config = dict(
    dataset='photos of plants and fungi (iNaturalist)',
    train_examples=45211,
    crop_scale_min=1,
    translate=0.06,
    depths=[2, 4, 2],
    expansion=6,
    init='kaiming_normal',
    optimizer='normuon',
    muon_scale='spectral',
    adamw_weight_decay_other_params=0.01,
)
Rows from block 3, named by matrix and row number. Rows with one number belong to one channel. Each number is 500 + 25 x the weight over its row's rms, rounded and kept within 0 to 999. All counts start at 0. Numbers have three digits each. After the name is the row's rms in percent of the matrix's.
# convs0: expand pointwise conv (model.blocks.3.convs.0.weight, 480x80x1x1), inputs 0-79
# convs1: depthwise 5x5 conv (model.blocks.3.convs.1.weight, 480x1x5x5, trained with AdamW), a 5x5 kernel
# convs2: project pointwise conv (model.blocks.3.convs.2.weight, 80x480x1x1, transposed), outputs 0-79
convs0.35 109:543492486473498505480506477546520504476518454455483491497506513571507499480518537529489512506483490504463459471465490525534537526464469509538522492506511508520509491472513502511534490510504527504511486502502461463494486532538453509504465547
convs0.36 089:473471452496498523485509481487549477470501480523453509520484475528492467520504473523459482514491508503492502537490454487480550480487476516530509542509484493487447499524505466488492487488460544450493549504500484495497476499500548489520462481
convs0.37 096:555481523499486469504490507512516526495437494452456501499478477501478494508519500461521529543506493470450507547518509505485536522507478524529478500496511475513492516472508497486494522499530563478470526495502448528470506515464477515465494478
convs0.38 103:490507507538489512512497520480533486519470496538505498542512522501475493509513452525413511483485482530543487521497490489484486497464427461478511500508497502486521472444465470501492500522480518475471501515504508501468528493531486453502521493
convs0.39 115:461515496517520503504500536465530527489463527534471539529473486501521481505461527552505477517472474485501439518497495437481513466483493532474504489507492486519520502524482479505534496504512527513493577474504541528521494490502509514477514486
convs0.40 100:508493488510472566507476490452497530489459528475512521452454470495459556485494498494513449496456547523516491451518466477504479509497452513494528481500504499511492511538530496539529521504495518526512499507501523511519522474501502521526505494
convs0.41 099:513512523498502530540533456547517492485486488438497523538475526510509491471481471473540496484454480518506500541510502474490477486524522454505502466498500501477480546515525435488499478496486480513513463517496534504528509527491554524511488510
convs0.42 095:483517502502535520494505492524501556497501456491498542504484500495473474485481497481508497448490468530488531521535512483512502475525523473479539469488549486519505495554489519500481485480486484488495541446504518526464473447495489531512447462
convs0.43 104:484495488490504495549524520535507430506474551511526488458511474521491470463485501496483488441485539472487507515541497512506502519487515491465524507528534521516518506485492494489478518487486519550552490501530537485515516522469497447511470495
convs0.44 096:469524520483502537511527566494467509502482470480512534503554494479505484506530511547498443475513460503483512488484482478497463459558518502498517508511454525483501451467480473468531505502511487484466475498512497503485520483513544504479501492
convs0.45 110:503501462493506529491446555473462490490451486474471497533504497512507480477498514522505496490564471470478467528479524462493497455482517500510523518486485553513517502453514493495485491492489468517530476522505470536503531517475536479522504541
convs0.46 094:459460512463506535534541518506503496451508548488494463521503491477500486540477511509513505501489527546497475494492502504499472519528527455496486477490532478500483469496515511519507558505515558506455516478537501495482492541532490491558496508
convs0.47 104:469514471544501516495488498495531520487456442555464501496461510491479531510481476470488521526519512475513529489494549504495480519518457505456501495463472504459505485495491544473490521544501461502504530467490513500541503522508548484505492473
convs0.48 093:527480466494480492481469491484555459494470484491498464531516471508495492522508474512487465469493515457516480526478463558485429486510476498480489501516504500483445543481486521513499510462487526521479496536491483501531492521481481516521459469
convs0.49 101:463541487448508469497527466485509498473516546526497517516516471515544462512508507498507538444492522463504494526436487511492525508537517542532512469516473514492503471475472502484493495534502514538477494509522488538514486465504494466510483536
convs0.50 099:517482528536492486495501478496483436470523467494484518509463480545481489514518455537508516462516510505497495469559485447526535513552540480525492486515509515496480462466453502478537476485500541498515480475496503510494518502508534486495507496
convs0.51 100:481491504479480498506476523444489485501456514526486454438515556501467510473487503483528432537523483501484497480523474486497483493550453521537513476498513483501506519471500553517513486512530506480489547529504488508501525487498531503502518487
convs0.52 098:462467548503505493452488497504474498481494506515507518508488529484494487527456485498504489483487543526537494476522530493534504487486497513543506530469521491474516503528493486482525459512552503464498478455478435504523512485493498454518550545
convs0.53 101:519531539509480486489546521500517517522509506529499541496476483492508533462528502502510505473530515496511546488510508494467506483478477471495505486563470476507508493515509494455542550527492512481505462502532513502510511496415508516497559518
convs0.54 095:472502515495508502514521492497504498496461518496522499494495492538495520500515507518478500503535539461513522471471484526487525490527529449481441547439485464521546527515495509499471480434480508490489482478483494553484491526501451469503499477
convs0.55 103:447522540502488510474482502529500519515505499527523537467445473507446485503525523546545444455487538517504499496503483518507497498494503506475452491498512518500492497524498484463474474505496539544486463537514515508521508496516487451494486532
convs0.56 105:513507505521460514459485473453516493484490507496509503531523450443513517429474483503456519480514519486513486504526514472499478510545466548493514551514513503479491485548494538514499494491517493531533493466499501554509483497532508490492502477
convs0.57 089:540491510501528493488493513544506519521534511526463516531481490517526521526499535521507500461461577479501462564497498504530498514453489531496511517501492479517506497507509522477512510493525509462476520546471532487479454479516525494497544487
convs0.58 105:506530495513477480540496469479499492455505493544512524509487502502524495463479508454504470517491492511468521543530534541492556510504533531471502458447510499516466508503479530528442522542496492530506477467528483469512494511484503480504521525
convs0.59 104:469487518489502507504484475494529500480515559515522480495487494564470516516510472511542514483511476517528462526501476501491551448521480495452499544484562530531461487531480484512495509509470478482494533479513507522488538508491516504534490473
convs0.60 101:548472480510550493519472475497526486495520479521478498479475462486500477498533469503503468503519489501462471502486501496463546483468518498520517499559474560515500489511454532501455500498472462518474476499488511497470457482539527465489503501
convs0.61 103:506518487522495474459483493470485478445465528512498519511451507520502461504529489504463486512476518496507503523505482520487528533499518485472487500510429475515525478424490541439503513497518475524516466460502524495489514477505509528479502506
convs0.62 099:490506511519555504514500484530521482541484481475475512500483509453452501448475470491498510481490524501476521534496462504527491493467490468489482499481497461490475462556495481541434490481506507542508545468545493496498471500505512480520507503
convs0.63 104:495521519504487533487492487539471457527500493530502514498468498468488536473456480527521501495520516555527521536498489492516479500500498536488501480509546577494473542521448483526523487489535468502528524501451487483495517475483467485496498501
convs0.64 105:539509459508524507526514506476503486526458515524500470535514534482532488492452481503517461503518475479544534514521516502523521506483485497446512474443445511483450461537505477501517490535502496510507478517495483510525492474534480543501501475
convs0.65 099:479512535501497491493474482538520442518510504492489513489511495505534501469514493477452525499519492540479509542459515487460515460523509448504499521496482525464525522480457497498487498528540510549472430489503483482502502496555501499530480497
convs0.66 101:495504491493534513482493501503472450446487495496525486525460520493522539477491483472512510480520487503486503461507509487508520476504515514502521543498525525552470517493570528465518519480486523485482495452487537544492545475487528484474549515
convs1.35 093:519526485463483524504488463490486484452473519553524523488534529513484493490
convs1.36 099:490481492468480485532529535485482550526528490478511530501485484463466482469
convs1.37 094:505487473468497510503551573500509486501520503485480466470473484520526489495
convs1.38 093:512472466478495481474461474469469512511485487495530550546491484473509502476
convs1.39 104:461523517490481472481528477471446509520481492453490499469488462503521496480
convs1.40 080:489481526556477499514519523537513533459484513516480496455489488474463492504
convs1.41 092:499505515519489470471473483484468479445473466505519515519491529548514526520
convs1.42 097:465518510463519460547498488497482534517461526456529518483522489510497491501
convs1.43 100:457502506495490495485515509471460512524534470472461521513498456524491475458
convs1.44 100:488450494508513481466481533538469504513521514473482458498499459495484458491
convs1.45 090:549475475487475513487481472474519475454487474527535481498499547512490515497
convs1.46 098:536479502519530571514502497497534484466485478530498489487470526477513495477
convs1.47 090:512504525530501459512534537499462480532531491483478503496475489458482483459
convs1.48 101:548527483475492523497481470467505511467474451516487472472477519519507492467
convs1.49 107:470482464475455478484512504499478511517477495457503535510488501544534523468
convs1.50 107:529512505489523523479525469500530501484465513565493459484501520484503474464
convs1.51 100:487470483474482479470469475478475458476462469480481483481452504505472501510
convs1.52 108:484479459518498477510475524537456450518532528502477488479493536503522489490
convs1.53 098:461487508466481488469491454489499500468505546460462486519508502490483472529
convs1.54 097:503534544548482521499525494485480461480487463517496481464496514457484517489
convs1.55 096:515520511531503513505481517497527498457451492548540495463501543488492500476
convs1.56 103:520512448485463496532521459469490527528485453468508500507501475474510500494
convs1.57 101:506473458472505500507542513489491495537503481496457443474496509524535525510
convs1.58 103:472480484472502507469479458466488494482474464519522496480477532539542498521
convs1.59 096:511503498561503499475473524532496479471493521497497446504544493510460499520
convs1.60 105:495481518492483481485534508459459498543499471477523557483506488504531512473
convs1.61 107:500486501490478513473482467477491476489433461505461505465478525503534511498
convs1.62 097:539489467496533541465457525508518467482543482516483482508486516486495482523
convs1.63 106:498486506537466485458511498483533519449488539498501536506521515503449486495
convs1.64 087:473490477485491516525542519477476547545529464486490511503476476476468489512
convs1.65 102:478464448459477478472496481487483527542521480494505526530478467490490502510
convs1.66 091:534529554529523475480476458479482485482486482498532529520479513509508473480
convs2.35 072:504504478478512526513478492496501488513503505493508465495483471461516509508503485448536504536473491431534516496518523498522540540524473498499531493532507534459526486515564473524503495526517528494447509501491431519485496490492468524482517484
convs2.36 108:511467531509435482487501481492542512472494482510556487464483487489493507470549504513500520467502473486509470514495559505485475473526530500491481498488508468477482530532486477514476499507490475488537526503467458443503501526517526529494486551
convs2.37 096:495498500521451549511479503492544547457502470477536524489515467481536510499545494488496497523525507520534511424493508499504511504496465467509469547499478535496496469497489501500481512501490468492497446499497496447496469493450478515520503504
convs2.38 111:505506503534465454528484503538502494488501480532482462502527500504491537538494456511485492539532508502479517498494512495512505543480471494507502559518507529456488430509498525515508463504497508512495474500472428456474517476496498520469477478
convs2.39 089:522492488517509530545504467498518528509527491521523504496488460483524539481569498521522484513474486476513480479476483484504500547465541517482506511506483568445518515523510502465501510467534501482495491470497506486497512494467513473545550528
convs2.40 066:555506498524469505505460519474490484498547496513525458499509553522517518462464476525465474543511561508523490518496478518502498487493479489479527510490523507505574508493490463523491508518519486509474497521476497500506498476474463532457531473
convs2.41 092:486503489494430485502507490508466524524486501493483506521483531498536498500465515524516516491510549561527518478518504529510490466473476524491517533530510506459479478487507465437517469499506496498500487457416488520497488514517508525524513497
convs2.42 085:504492486535464489498513500503485519535470475489491469495482525513483494438528456480496462483528457533481450518446535497526549499513517494482457491519486500473464500562467500469535508494513523499496511513546523516518495480515523485494501498
convs2.43 090:514509465500484521501500480500507518509496515538525551521507516473529524509523510496526471508439535530479452524497487543484474496473491555517503522484474517519497538476526499500481483480532494475510533420523501519488485475485483479501533539
convs2.44 086:497501461471456509450495464482508500489498523525488484492547499486511518480472480511518498459502460479506506506509549475486472513444474523521511481470494486518503455493519483453568465500555528493524500472477509504513500525521545488503500505
convs2.45 102:497522488499494525499542525524476516536522457486517476536519524504477515514541518501480488475503527546505484513477476473490489494490496488559502513494564470471506533517539493498521506532500484506456517487546426487526480536491490533500507511
convs2.46 105:490488464502519501484497476498494483486500532478472462521499510513498530512525531492506479554493503498531536514488514528421476462560488509488458495465498522497500464493503501537497513512539518489529515457498509504474558468488470475510506544
convs2.47 095:560492494529533499485536490562507483487523481517533473493507481476474495478491440495506543461491498529485517490538499543507535489476534492476499509498545499515513526479516546508504511502465536466537497533450507488513491476503527474491501499
convs2.48 087:546488526484522449485482513494470468476473491462485525560498502492506526483467528502519490487513517512486497492467482486493515502516514485468492515482512493454470501459494537472549512479518514517512506482526482432500482495533495449540544526
convs2.49 094:506519505494535495478507461540530485528495484501487469501488515494493539467497496515480493510477537484521490523484474533472477491469511517492482479497517509507469531517478556484444501478502493500559500435491495471517529522493450558521469472
convs2.50 094:533477439493494479489483473496484490509455463446467487475520501460466480544491495498524528543530498548502517525475469494480521488501507497488517459500488518487517495464476510479517470515522516456508474497544522501530516534510518484499498554
convs2.51 104:528473498513490494467493537456493550513504486534514523504520504464495502518460504492520487507471483503487503524523523473469504525558513503505527482537489490437482482503502484522489469452547514463508521516523495451478493474454495455467515495
convs2.52 089:516486476511494482484495454541540499500533503528479510524537463486489530466481496455514491495495524492496470524492511502482562487478464517506523511501519544486509495532511536483490493537529498447538483479505459472513536463528444485484496490
convs2.53 067:523496480519495519507558481499507536513543510490458499503503507439534521511519515474555512468467519546500484521453502548489513487554524476504476524525483480498492476465513482520545478501486510512509467491489501480527529501469516498490458518
convs2.54 087:514523456514468489490508515491483477535507503503544472483501474467516486516504477481498525500540521488506526515506476467481511518483529551451462516470484463511485501468489437553540515476524484518494506469476454495472494476517535479466500512
convs2.55 085:527529489496486551503493501468484528540476487526510526479548520481483509525504483495467517482536478486496511534511481501524504508487480469468516470556521491495500471483455469546451498480484527505480537536480534477521540487538518479520493532
convs2.56 084:518457536511520496480517461508464518524541485537478553535556517480442508479501513521491528504498484515494498571516489497476485523464470534512484504485502494473486505515530486483500477483492518466556502465492500475488526521471509514524492492
convs2.57 111:481447523486471477518484524505510533464528482475506508494466496494505469488493512487490502532492502498547549516476491507535512457529524526492557515475509504479520513507498493560458511478514458447514460518521492480485480506515512540467535487
convs2.58 103:501502494477466534488486518529546478507496504533539488503505560489481493463511507495471514435494514516504515491550455524535473477509496491479444496451486503511489522495481500485483508524506474503471508461489532478523517497470489541457457495
convs2.59 101:482503500490525510510479511512497516451489500524500505551436494489507478489524528514496445473518546554498452507485525489487539478539483518493519513488496505496516516508463520477509503476494452502498524500476520492517487537554460482511474556
convs2.60 107:523508513523460521512488536494499476502522493466530522520473547497505487491465512503521453471529482463478520522504518504519524505493496484462459521503481523483502476493491431518549484483511489514488530493459457474553531471485533533510518469
convs2.61 100:496533497482536485520494459470539490463524490566516506494506459491491529493506480483498503490487507461497504525456485478516491484479581482519461493488482524484483477502490491493484535513515462495495505488522498494457540548486511544461515468
convs2.62 105:505516499509509517502511527493458499474504518515492520532469521477510544465505530498456452486551470490471463491517504545490517502556516552519448488533474466521494467537513533475502478478523497518475465487493506488521521490518517536474492506
convs2.63 066:498563494495492525481457489524529501497484490471510516510521448508503488441512507494486519486485526497515459504548530514496536504508509509501517514447515504509482468441499526539520515502524487495488486529541511492552545523487478479538537502
convs2.64 109:552489482479551543494560492480466506501490444494510506499485494523500518485525502532508533534501498469487506518546516545465498539458524507493485493474530525527494526482487517499504510499498492469432532505471497486476469477496478487466517497
convs2.65 106:492483505476487471514502520537464501505489467478493501502487490532459524529491505551470507544485456486482556515533495495477514514497519488495480484532458474456499486532476522551492493540490538458514512498465485515507514454492490534541468487
convs2.66 098:472462455498523495516524537455512524495524499505532550496494492472486471515478519486531541479484512483476555483503487467524544505489539524491489505487487495495497507514534525565514488491486490451495458506522473475520550503482498492482544503