A small image classifier, trained from scratch: arch mobilenet_v2, held-out accuracy 33%.
Rows from block 5, named by matrix and row number. Rows with one number belong to one channel. Each number is 500 + 40 x the weight over its row's rms, rounded and kept within 0 to 999. All counts start at 0. Numbers have three digits each. After the name is the row's rms in percent of the matrix's.
# convs0: expand pointwise conv (model.blocks.5.convs.0.weight, 480x80x1x1), inputs 0-79
# convs1: depthwise 5x5 conv (model.blocks.5.convs.1.weight, 480x1x5x5, trained with AdamW), a 5x5 kernel
# convs2: project pointwise conv (model.blocks.5.convs.2.weight, 80x480x1x1, transposed), outputs 0-79
convs0.156 101:503505459512497420415475444527488526561457480459412496498488549605538488509518497473556508518431568551486502577478547507506501451517520506503518502456453498443446534457556514470438499453514495470456575517517520509561486529503513453568457507
convs1.156 100:542533559578509491546498469538515467433487518445449519465449486518453437500
convs2.156 103:493418482461519539505543470529513498534559498462518507486443498470568465495469556579484473534528523545543474547478514446513558541461551516539565467491427498433573424462485406527466457428506449515517490504517462508510435496525482478567492477
convs0.157 101:464552530532510497515524549492496546517490542553514474492433475539550473456407528473489464443524524501474576528469538535424494495471453508562521548481507504507461480374497497423520572479554559512541505438490462526525465474520562436502472486
convs1.157 107:545570516538586463527529480487440487488507473461498513426472464491437462469
convs2.157 098:499459543504516509509505487444502484590481455460530468484481496456534532463481547421499496457549555583484488414524543466508504477502545557534513471556515515545546507490559539515511502489450472513531438535525474496517511572521641535534460563
convs0.158 098:557515504479514498523572513492510469467513491540491555490436485474531558463462482549563530516507557526495594485544499494503472498493467500494488458385494470534414458510554476458495481371474514510520449531540466434471554444523526552500458519
convs1.158 094:546519485496534548510440482550564503461432527505488481440484499529490450408
convs2.158 093:419495485527525500422555518438497467497413551492569473550522503483523494506478515532544498554486486527472487528505396495516519442386544463536451512556565478478510539498493581508505505545493537509534498481526492536496512570487433461471463562
convs0.159 108:482483470492541563486496494521466556509500566519446419485517485561435489470496449472441463476520521530492552430506513444497567449521469454523566486507516540471449534551532546565538524468521539524546541540512509544481532526591443548474421453
convs1.159 097:461481458441460468460490482437477485444454501532508540559550482534565546540
convs2.159 089:442500415427556485467468520462496464466529463515501464489510501541463518454500463596537447524514563573523558482533500463527537501509506570475492479532552509556492556487570431491472429495522516535464484503531497426409504551527507471516470441
convs0.160 092:515437516477456465498532515513528514511514423474431587524499507581477468508474427505507395455531381484503506485483519485423466495546464509500567510573549534462507530539522448501544562442520490537479507520443499519515476491520499471553544491
convs1.160 105:525469458548458438490504521464408495548490509443513508423506496517460449544
convs2.160 069:491496441490501477503474477487489572535488440472464415449475497443509535392488477547598507522460410562485553540536506499549486455522481510571455564445446535496533436485492526457533488548480481490537416528530516494503543537506485481504512487
convs0.161 110:532542480475479493553452458440458455481508514488486490524465573469421522481577519523529451453465486387520485512489533505536599482458471526440500439480528494531486572514541531454509390434517485470494448505497473526526492505536479473523464556
convs1.161 094:446465422450455467469472448496499511494495497544492565532518528574554550513
convs2.161 098:488504466464476549513476549445489479501501481505540531518445464456487508554493442484440463497504507518615529497557436529493509503588463542467490509447430475539580532515398562409455518554571486537491478521501492508495527521508501558512463517
convs0.162 104:490536537472528463495505481536562515516472417446508490450491479550457556477522548464482488491481566526495540526466594492508491474411589467548501515479523513478479551555410496476455473514579498503476580472553530444519485454428458491530494528
convs1.162 101:577571525558560558550557546548521512516527531506503505485496532513447472518
convs2.162 132:492518495500516459461513528526565509510440497562536519516456527527477383518565488446475448436502582472495475506453549559442517547541485445478578548493439477550484484452453518512439488490517518525474569558474465499589536517509541506500524503
convs0.163 088:510489500550510481510546425473575515495477533528497564469535510553482499555589497529534451501484520453500507600438411467517463457539472489515515581584473509498535525412544530541435485516525465474548499510499518506530495478524539513527419465
convs1.163 117:455509500496472482479467470472486443463461500506422434425476500432433469479
convs2.163 112:439448587538538518511469490522542535521486590470478527495475462433562463476525447527474573523550543495530484483461409527500502440522475469562515526451486510526429509501470419521525532510499517575538564540465529484487507502583496566483504515
convs0.164 105:485474537468477512471481509394531519449463513576539478539402427513442494465558510524527472437438458477508462445524451507472493496546495543490454569494526542545463439505450515450515507473497460486472503514410504511476530529584520503443476466
convs1.164 110:486475521488481467463535504445488475491507450491576526446435457550560534427
convs2.164 083:510541519484546465531547525577546424493472534558541470458519529485457510439500520552496512496446508495554552520520468551442453497488493510515548536489452562534527426458510467473470455455477446468460530585518492540495418450407486495525431499
convs0.165 095:497529469548445552487481480580521538493515472579493439512441473435583491448489563517495517506487588499520523479507533484565481527563505517492519530575517527510461585500515492518489494491516534546551586543423509497452473496546524479418492452
convs1.165 100:470540457463490536542467483505505537409467480491450433546547475488536567527
convs2.165 090:549519508537513502453487502421488519482530498471496479525531524532520513482516445544494501525502495554540519606448530620511566506414487521553514514498524465531481478509484421505463472571498534462405507471570486462489430500447543489563516456
convs0.166 099:512480641496544533566493504457521516530521515454452519477563470566510501498446502456490496442463566564448525493527511503532513527538464556472529538502478451457513519563524451535454532560512491562531496465521495506443516439502513560400505507
convs1.166 101:511565603572495519506529527501494494501466516513455455476471482453426453481
convs2.166 144:456514510553495557558509498478488473466553567464469497398476497543486604501459523518479536470503475524513459559456461537569475543471517518531465478452508557473472552497589415520525605514473497525498474545491518506496539482477480534568489539
convs0.167 098:442527526471501428440508541535426524435480509570532471516486519460536427456461471514479520420444575569511511529603450555503514480504495478500502491481401460542512563492497451451566533507551533492485506539542486528499505516501528471544497502
convs1.167 097:523524525542536486514535528492478557575528479500529604551533528521538560518
convs2.167 136:440570587490507472448476469575472551452489519448521498537471531451478525527481531471483470467476433479453435486475477538470472503451521505557568602484468476528454517507447507492537467480497486475541463531445505449511452512491517495419606499
convs0.168 090:480516583485493588397484491524469503485547526513430457465488496516506467454538509474487487455403495475442530566537506510512551544436529497426599539565555535551533459470472509494521516487518471544494483448493451490488522510553503537513549462
convs1.168 110:524555544537534483468482468476443430416438446486486498495481534532550524524
convs2.168 114:522486553486518563535520455516508450480392576537455511414514495499485514472480537536442502424527456525466455490505490499495501545545499548535489473477417466440494528509500556456486562523489552417510491558592482521440566514516530478520504475
convs0.169 105:530456476578532433442470526530490523480487557507449418440569521515511521460484423491415475528498490470548481478558472510513502546466559558473528512484534385541539512503542486524465469464546524437527433476500506468550541513468520483474531461
convs1.169 116:536544524539492538507546534468537516486450440512446437413458495483460449504
convs2.169 090:507476526396462575517497442463523523532520511428493468455491422585513411488552477499555509495458483562533474526515432534569485471459484470488491479460487537483464480462433527471513507527416520518556460511472531498441500477445549491509550465
convs0.170 097:542423469525509468486471507593480521574511448477476416491428476500509453481570564514504503521444528552527526484592566545529531511488490444494527565484520472505484509562547533509547465535504525510448407451490492497548474489482561506511500442
convs1.170 106:487461444476448435470480482460469524483503509531507528507542539545587585522
convs2.170 126:498560480461480480472449571481501524512470493551510501511559454480507481512534511487522471466543541551478500475468477446463475500483578572533501514437555465542488540475510453486418434429468561421517497470446500429444508512579531428466441490
convs0.171 099:459473527536517477486597495520458525484555542514472445532559494516586537531476490491477459385530569475478457513418500494490531534535536514484425490467541520472494423472507464517482475483537405458498492474512487505564457524479451455535457446
convs1.171 101:440465538464470447516531456486471478505461451484496490481517525599577543528
convs2.171 100:441569514560536522508468522464542462475517571543443509502539490494493527486468511476585503548468598511501491438525509488478464478480463492597502468502538584502509391443545501501514537418494470492448498518547501476478482449526512571483463536
convs0.173 105:506528549548519503474509488470510500520491521489540458551530468533485437466574528546487563447400456484523507454595494511467487491496474487450480469460543474461448567497463476546515490463505464398414584580483504475524476502526547487494452471
convs1.173 102:527497534474468536523452483479588486482456450566520503458441445499441456478
convs2.173 083:511487529446479594506416463485484467443466517447449448477534512519492523513506618403468517522476528523533463512476495469460507515523535462549462447462533574529519506581449510580565512470526498524500508483502476447489516537447469463511455458
convs0.174 098:506475484538575569432521490525518463455488460521494492493418566472541502505501486572540513457489536418568520455461539493481537481514477556538528502480540426442480484527444505546467421508468543504480528459486534475513470473551510488549409418
convs1.174 112:422452538463489452482565553478515514504496505531486502499507504474394459444
convs2.174 073:553536477516529497491507504493485591444471522489509543476522541501611473471495520527522545526491463529489434513510554504481506426523439468543443529463515529456584495517516581505533517526590528487503597444505467554473449506498442465555505456
convs0.175 097:536527485500508494436567525465437465497477428509423478485528499512509500504422517459482508530436518449515502508497473454514468546422521576523485472517491438455494461491477528557544461409484569466542434555523506523530573477441531556443511537
convs1.175 095:448457484541585444437522505573480478487483542433471507530525446511514491497
convs2.175 097:467474556532441517456491533471569438467553476502491561579503545480527543543478564469507558449577496491462508501501500495510529533499499493519551561443511451435496497495549597539472547453489488502517621529466516561489476519528473522537474459
convs0.176 106:478453411543504405475544500509534528524546521516502501506539554524513565527452545447501499521478519495479533508482476526490512498503504514501503485494531500535491435469414546396486482490545590516553448506559489490481492549584446541583460429
convs1.176 100:534512425511507457522427517504506475459505575472459527533526439502505537582
convs2.176 086:463518502523462538473513480459446505457500525478468523547546422514493454593525589534436459559556441558468503493495443581473442508605490550510497520525487442466487489516563520518555484515554470527482502546474496454446470510499471515486516442
convs0.177 102:455539601551459466570534502439486528445482468493457534460449445442519497507529510504468484487513504568490471555499459539499485508429553466513500581462484531555532540511486540493499515472571497569558452508507482442551581484514479461565549523
convs1.177 099:440543551552523486456496487496537494445469537506459491481436547578521562471
convs2.177 068:477538547451548526499482516554497488469447531473438561497547597501529535534419476521483480421508458461475530544563515488463523568519514506533473460486515436541512567561440492535485417536525495454481548539501515513514419529447454549506504530
convs0.178 097:509477463458557525447523488471441454596444492515433499471433482558473446486489464527560510475420525457493472480548517527502516483535476434489552523518488498510535484513534479524487505504419496524587523457542454483501455600550438457449512541
convs1.178 088:489475480478478503471500456478442452468489525412468484546560448462524563562
convs2.178 097:494528463459500449471479538485512470462429451467467512465471451555516534553553514539458456559455482529511561432534524452470466498512540530533472495509560442475476486454463546420494494498454455586549473507558523532494538428571496510585535510
convs0.179 105:478549500552459481546453434469429532514425529474458508507528499477529492524523460478482514481495435483521444501495539505464458522501561499457466577554477419488537488506492408594514582456531481457477522530515536595492469437519526488449476487
convs1.179 103:517441451449504575488493462524574562480481450511530489528442454476462519468
convs2.179 091:544556538475504482541501536515566398489561495493521510491504463540482473530515568488456444472432512491494502499471552483461509545561505522534512533453433505470428500509483518485553491498413570500500432411434497455526490563414529475486511539
convs0.180 097:517548457452492500491546461492583473555461482524445454568561463492468476477497503513395515447508583475528503447479466555501486501471582460481502469530520548513568518444474476549516498481433475466536480500519518577544478503544516440445484437
convs1.180 090:476479434476449483501458520537519534456462506506577540474449440509516445430
convs2.180 075:457464544534526447480537511495458455519465514529500500491513476486417484426564535481455466555437536487538494501479510472435488529547542393438477446455546523525512497390486469455494426482481416494524485474478505449491509582496534477522519481
convs0.181 102:485465440499506500554539527524464542529396498428537500444508461542539420582488460467476589546505484489552542497521498446458545514526576478468493518525525482517577551487570556466437500483561519489508499535493463491514493544520478467523490570
convs1.181 107:487477488466451421468441453461483484460520466559527547507561520516529533569
convs2.181 100:508438568480530546463486447435518484482483518510417479438418551525486564503474530540479483482445524476454482490470446454470556565456485445551573493462461465564544557552499539473505532566498441454508497469487527546450564486523515523513495510
convs0.183 091:450539474518491475539502559503541540501470480503570528490512476499531510521507467522533536503509435495515538455495509473611553498619407528429484480502488421437492568507516478464480482564481520571540434438491509511513493493521433440490476505
convs1.183 103:461452456441447471422467489462466471514453481505512507525501546548565525558
convs2.183 127:518559572424510464519504502527461447541516525488471496469439516499474536521442523466555429455575485515516479549527513503466454488387458533524497510452470489518429579489417553532528473433463470557521508525498496514518491513557441493450509547
convs0.184 103:446459503526509499433503467524550497468529511475541528476528458521512494531510515483531498510411541457465474578534507462496540571486441476520572594530504418526494459499504526560491496422537555476471453511449545401512567487526442510447511514
convs1.184 097:474471478448487552532517515453570540521498402526526491493414526475489464481
convs2.184 084:445490534431475590481397522443528501534540532494502511474561480533543461489544585441471474451528496477526460442469506562489487514486530521444513475540530507484515430522499516467512497506471521507477566538458541575567494488488599459511554537
convs0.185 103:408496518514569475500541416561489528539557426511554537519564485468515501519528517511485491475526549491514478470482503533483533446541560543462475534519596484499554482518505542476485558382489489533522468485533486463581552548560513531512482478
convs1.185 112:428473448482414519530554535452502525537543467483513506475485469478441476437
convs2.185 095:436521526483470494566470547467521504512565423456553511591521417505442459457477550443498558508477509561473478498529514496492456530497457572507551450503497519446540518429488474469521555491554485534537522528434484558523517506458507502521415549
convs0.186 101:487485544435463427540523566450494526471493468535487464463588447445452524572487558528548490471393546464442492530584478490490496524482469566530476476508503440521477569459504512495522485514501508428542510486535460512512473488448466498489421532
convs1.186 090:536480506505589520458446506549445467495472457476512469508438503541574556497
convs2.186 089:531381496436465546524499541468549569452464500499505531529490482445461414473541513519482450506569551501483519525603526534500445516555478530492526503446517550480585559523495505557443482454535487494515515512501458527466477477539507497521558559
convs0.187 101:496544501503504424523435478513569551472516475466512487469495542539496482531537545467501470511481519474522520567554421506453460485494445540485455460472513502479532569474543571459476502472522572503496426494585530511537411467476485399538433503
convs1.187 098:447452529457485464450504482433532485540496507576499575528552518515562505532
convs2.187 112:459521533466427518516531505525466534582373464513496448453511488502525508595466445503503496527535511498426516484477487484588531476506485488562519481476555532514529513524486565516432443479507528474548515457547574506460445560519480504547555513
convs0.188 103:553465482474440446570453469547498491436454545527511512459588461449533541553537479515531485531461431597463538532555516528535509537542456477513433539501518584518546495510501505504547484563525425518513528458527477453502499451501526433490515496
convs1.188 102:487473507553466464517522513447540527571451453545474481440522457411511531494
convs2.188 062:488507510503545517541503470565514561486485449597507540548492541537497537522535462451551523539482519519493527473408547457494478463505501469514467606460507430399451534538575495495441523535556546430513487523491488511553525468485522440514514483
convs0.189 108:480522543541552578484563525519510465413481513464452553468460486461485441517514491532553483504462531498507515438483457592516530527517494464538549505441510515532497507543479520488457541470514476411556535398578553518497507465522558533477503429
convs1.189 102:526482457468532556488445467565558504475519549494466520545503458408449514508
convs2.189 076:475580501489442532471535488463420460456497488464519586516454401516455534507463479481536548535469524552440501480497451472567505466514518481513447556526505586484466539433504496489480513553499464489499502458456491452573485523547510497408544540